From a checkpoint of a small masked image model: trained on photos of plants, animals and fungi (iNaturalist), 65.7 epochs.
Rows from block 7 of a small masked image model, named by matrix and row number. Rows with one number belong to one channel. Each number is 128 + 32 x the weight over its row's rms, rounded and kept within 0 to 255. All counts start at 0. Numbers have three digits each.
After each channel's rows are labels from the 100 images, of 14848, where the channel reaches its highest value: "top examples" is what is common among them. Only what is clearly more common there than usual is listed. The data: photos of plants, animals and fungi (iNaturalist).
# convs1: 3x3 conv (model.blocks.7.convs.1.weight, 128x128x3x3, each kernel summed), inputs 43-85
# convs2: expand pointwise conv (model.blocks.7.convs.2.weight, 512x128x1x1, transposed), outputs 47-93

convs1.66:139094126162071149126103118220105157192138177093110133100176072080100100053122107152164127111110137137148127039102139171132131139
convs2.66:106087131116113149101051132156119122135146160119136128086168155172112103100109141146143129167113182124170182127123123206142088131120175155162
top examples: order Passeriformes

convs1.68:160084111140051160130159152145082115098134158175133162139150137132112127121155139146109115137166125105167125100099163122126127110
convs2.68:136153128119131136124124155122147186133171115193119139163104106155152146079209118194103106117193106142141087132177148144098156137111113114162
top examples: class Aves; phylum Chordata; order Accipitriformes

convs1.38:151157110103120130135150132152184141177105111120159164123129109013104080152127169137112135102071135099105133097135121164118144150
convs2.38:111087127130010154089097104123173147122136136104106138157160114075111120123115134102118153110064109119206163068082177220122104042115060155183
top examples: class Aves

convs1.25:115042108168158109163131093111179146121118128115141132108122142047155103128086165082122110048079109119138112217108114143156112118
convs2.25:098126150139080140091133140148133137086080087085049168111076145139108095051134153034126118158087126136113136122094134146154142156128122143122
top examples: phylum Tracheophyta; kingdom Plantae

convs1.53:116062160098073116183118164086201135084151089082132096155121169055176153140072118174120133129118140123111151159145134168114145087
convs2.53:128134130130131136126110113123132109083095125166100114168086201147122090134176119102137115095141059127104134125110118094113139127102121154069
top examples: class Aves

convs1.121:117179148114202091141128138197153051157122154105142084135142091127137121119154073047154140141113129117137136145113114131109130111
convs2.121:095097141127138117120116144119093149130156156187119180124122127111163087191131106109119157074106151136099095092072075149137190128142092122106
top examples: phylum Arthropoda; class Insecta

convs1.9:153118083143079088118118148128113069151170132101173161126119101106133106112136140116168147022154142072164133088140130089130146136
convs2.9:171136144132050125082128118124131163140162058121144119148075117120136108099120134143118118125133140134225153161116153183131111122116150146153
top examples: class Aves

convs1.51:136121130133155170138165110148134080132094183128171114080150133141171204119159093071122169116110117124173113134158141153164114144
convs2.51:153139113153180139133190093128122142103195140047157136125141150149120132102116112086130149127129102121129129120098110137146231193111173092132
top examples: phylum Arthropoda; class Insecta

convs1.31:113076117134168123092107109202101146146135110111102146110134074108106125055099140124116120099100131108095132214129095111124129088
convs2.31:099072137132155210140153168142239130117136131153088135105175165146155104125149150081079110072104080165128141069135023133125185107161096134145
top examples: order Passeriformes

convs1.70:126114127152181170109128121216157242176110155132113124154133065146097138159083133202132138147086141131076147166154124112114140100
convs2.70:053135113115175148193138099127163126128079148105092137164167169085145087117129160124103112116149168138093175087097105146127115170140067144097
top examples: class Aves

convs1.101:101140119132152119080110128130124141130103155137183136130159132095103138087138166162113163138105136150093134214148118162093146122
convs2.101:114134140130102141140114099123144000124068140074141137130099108078197187153123122133117133093085150111126145082129144147118096079128169142147
top examples: class Aves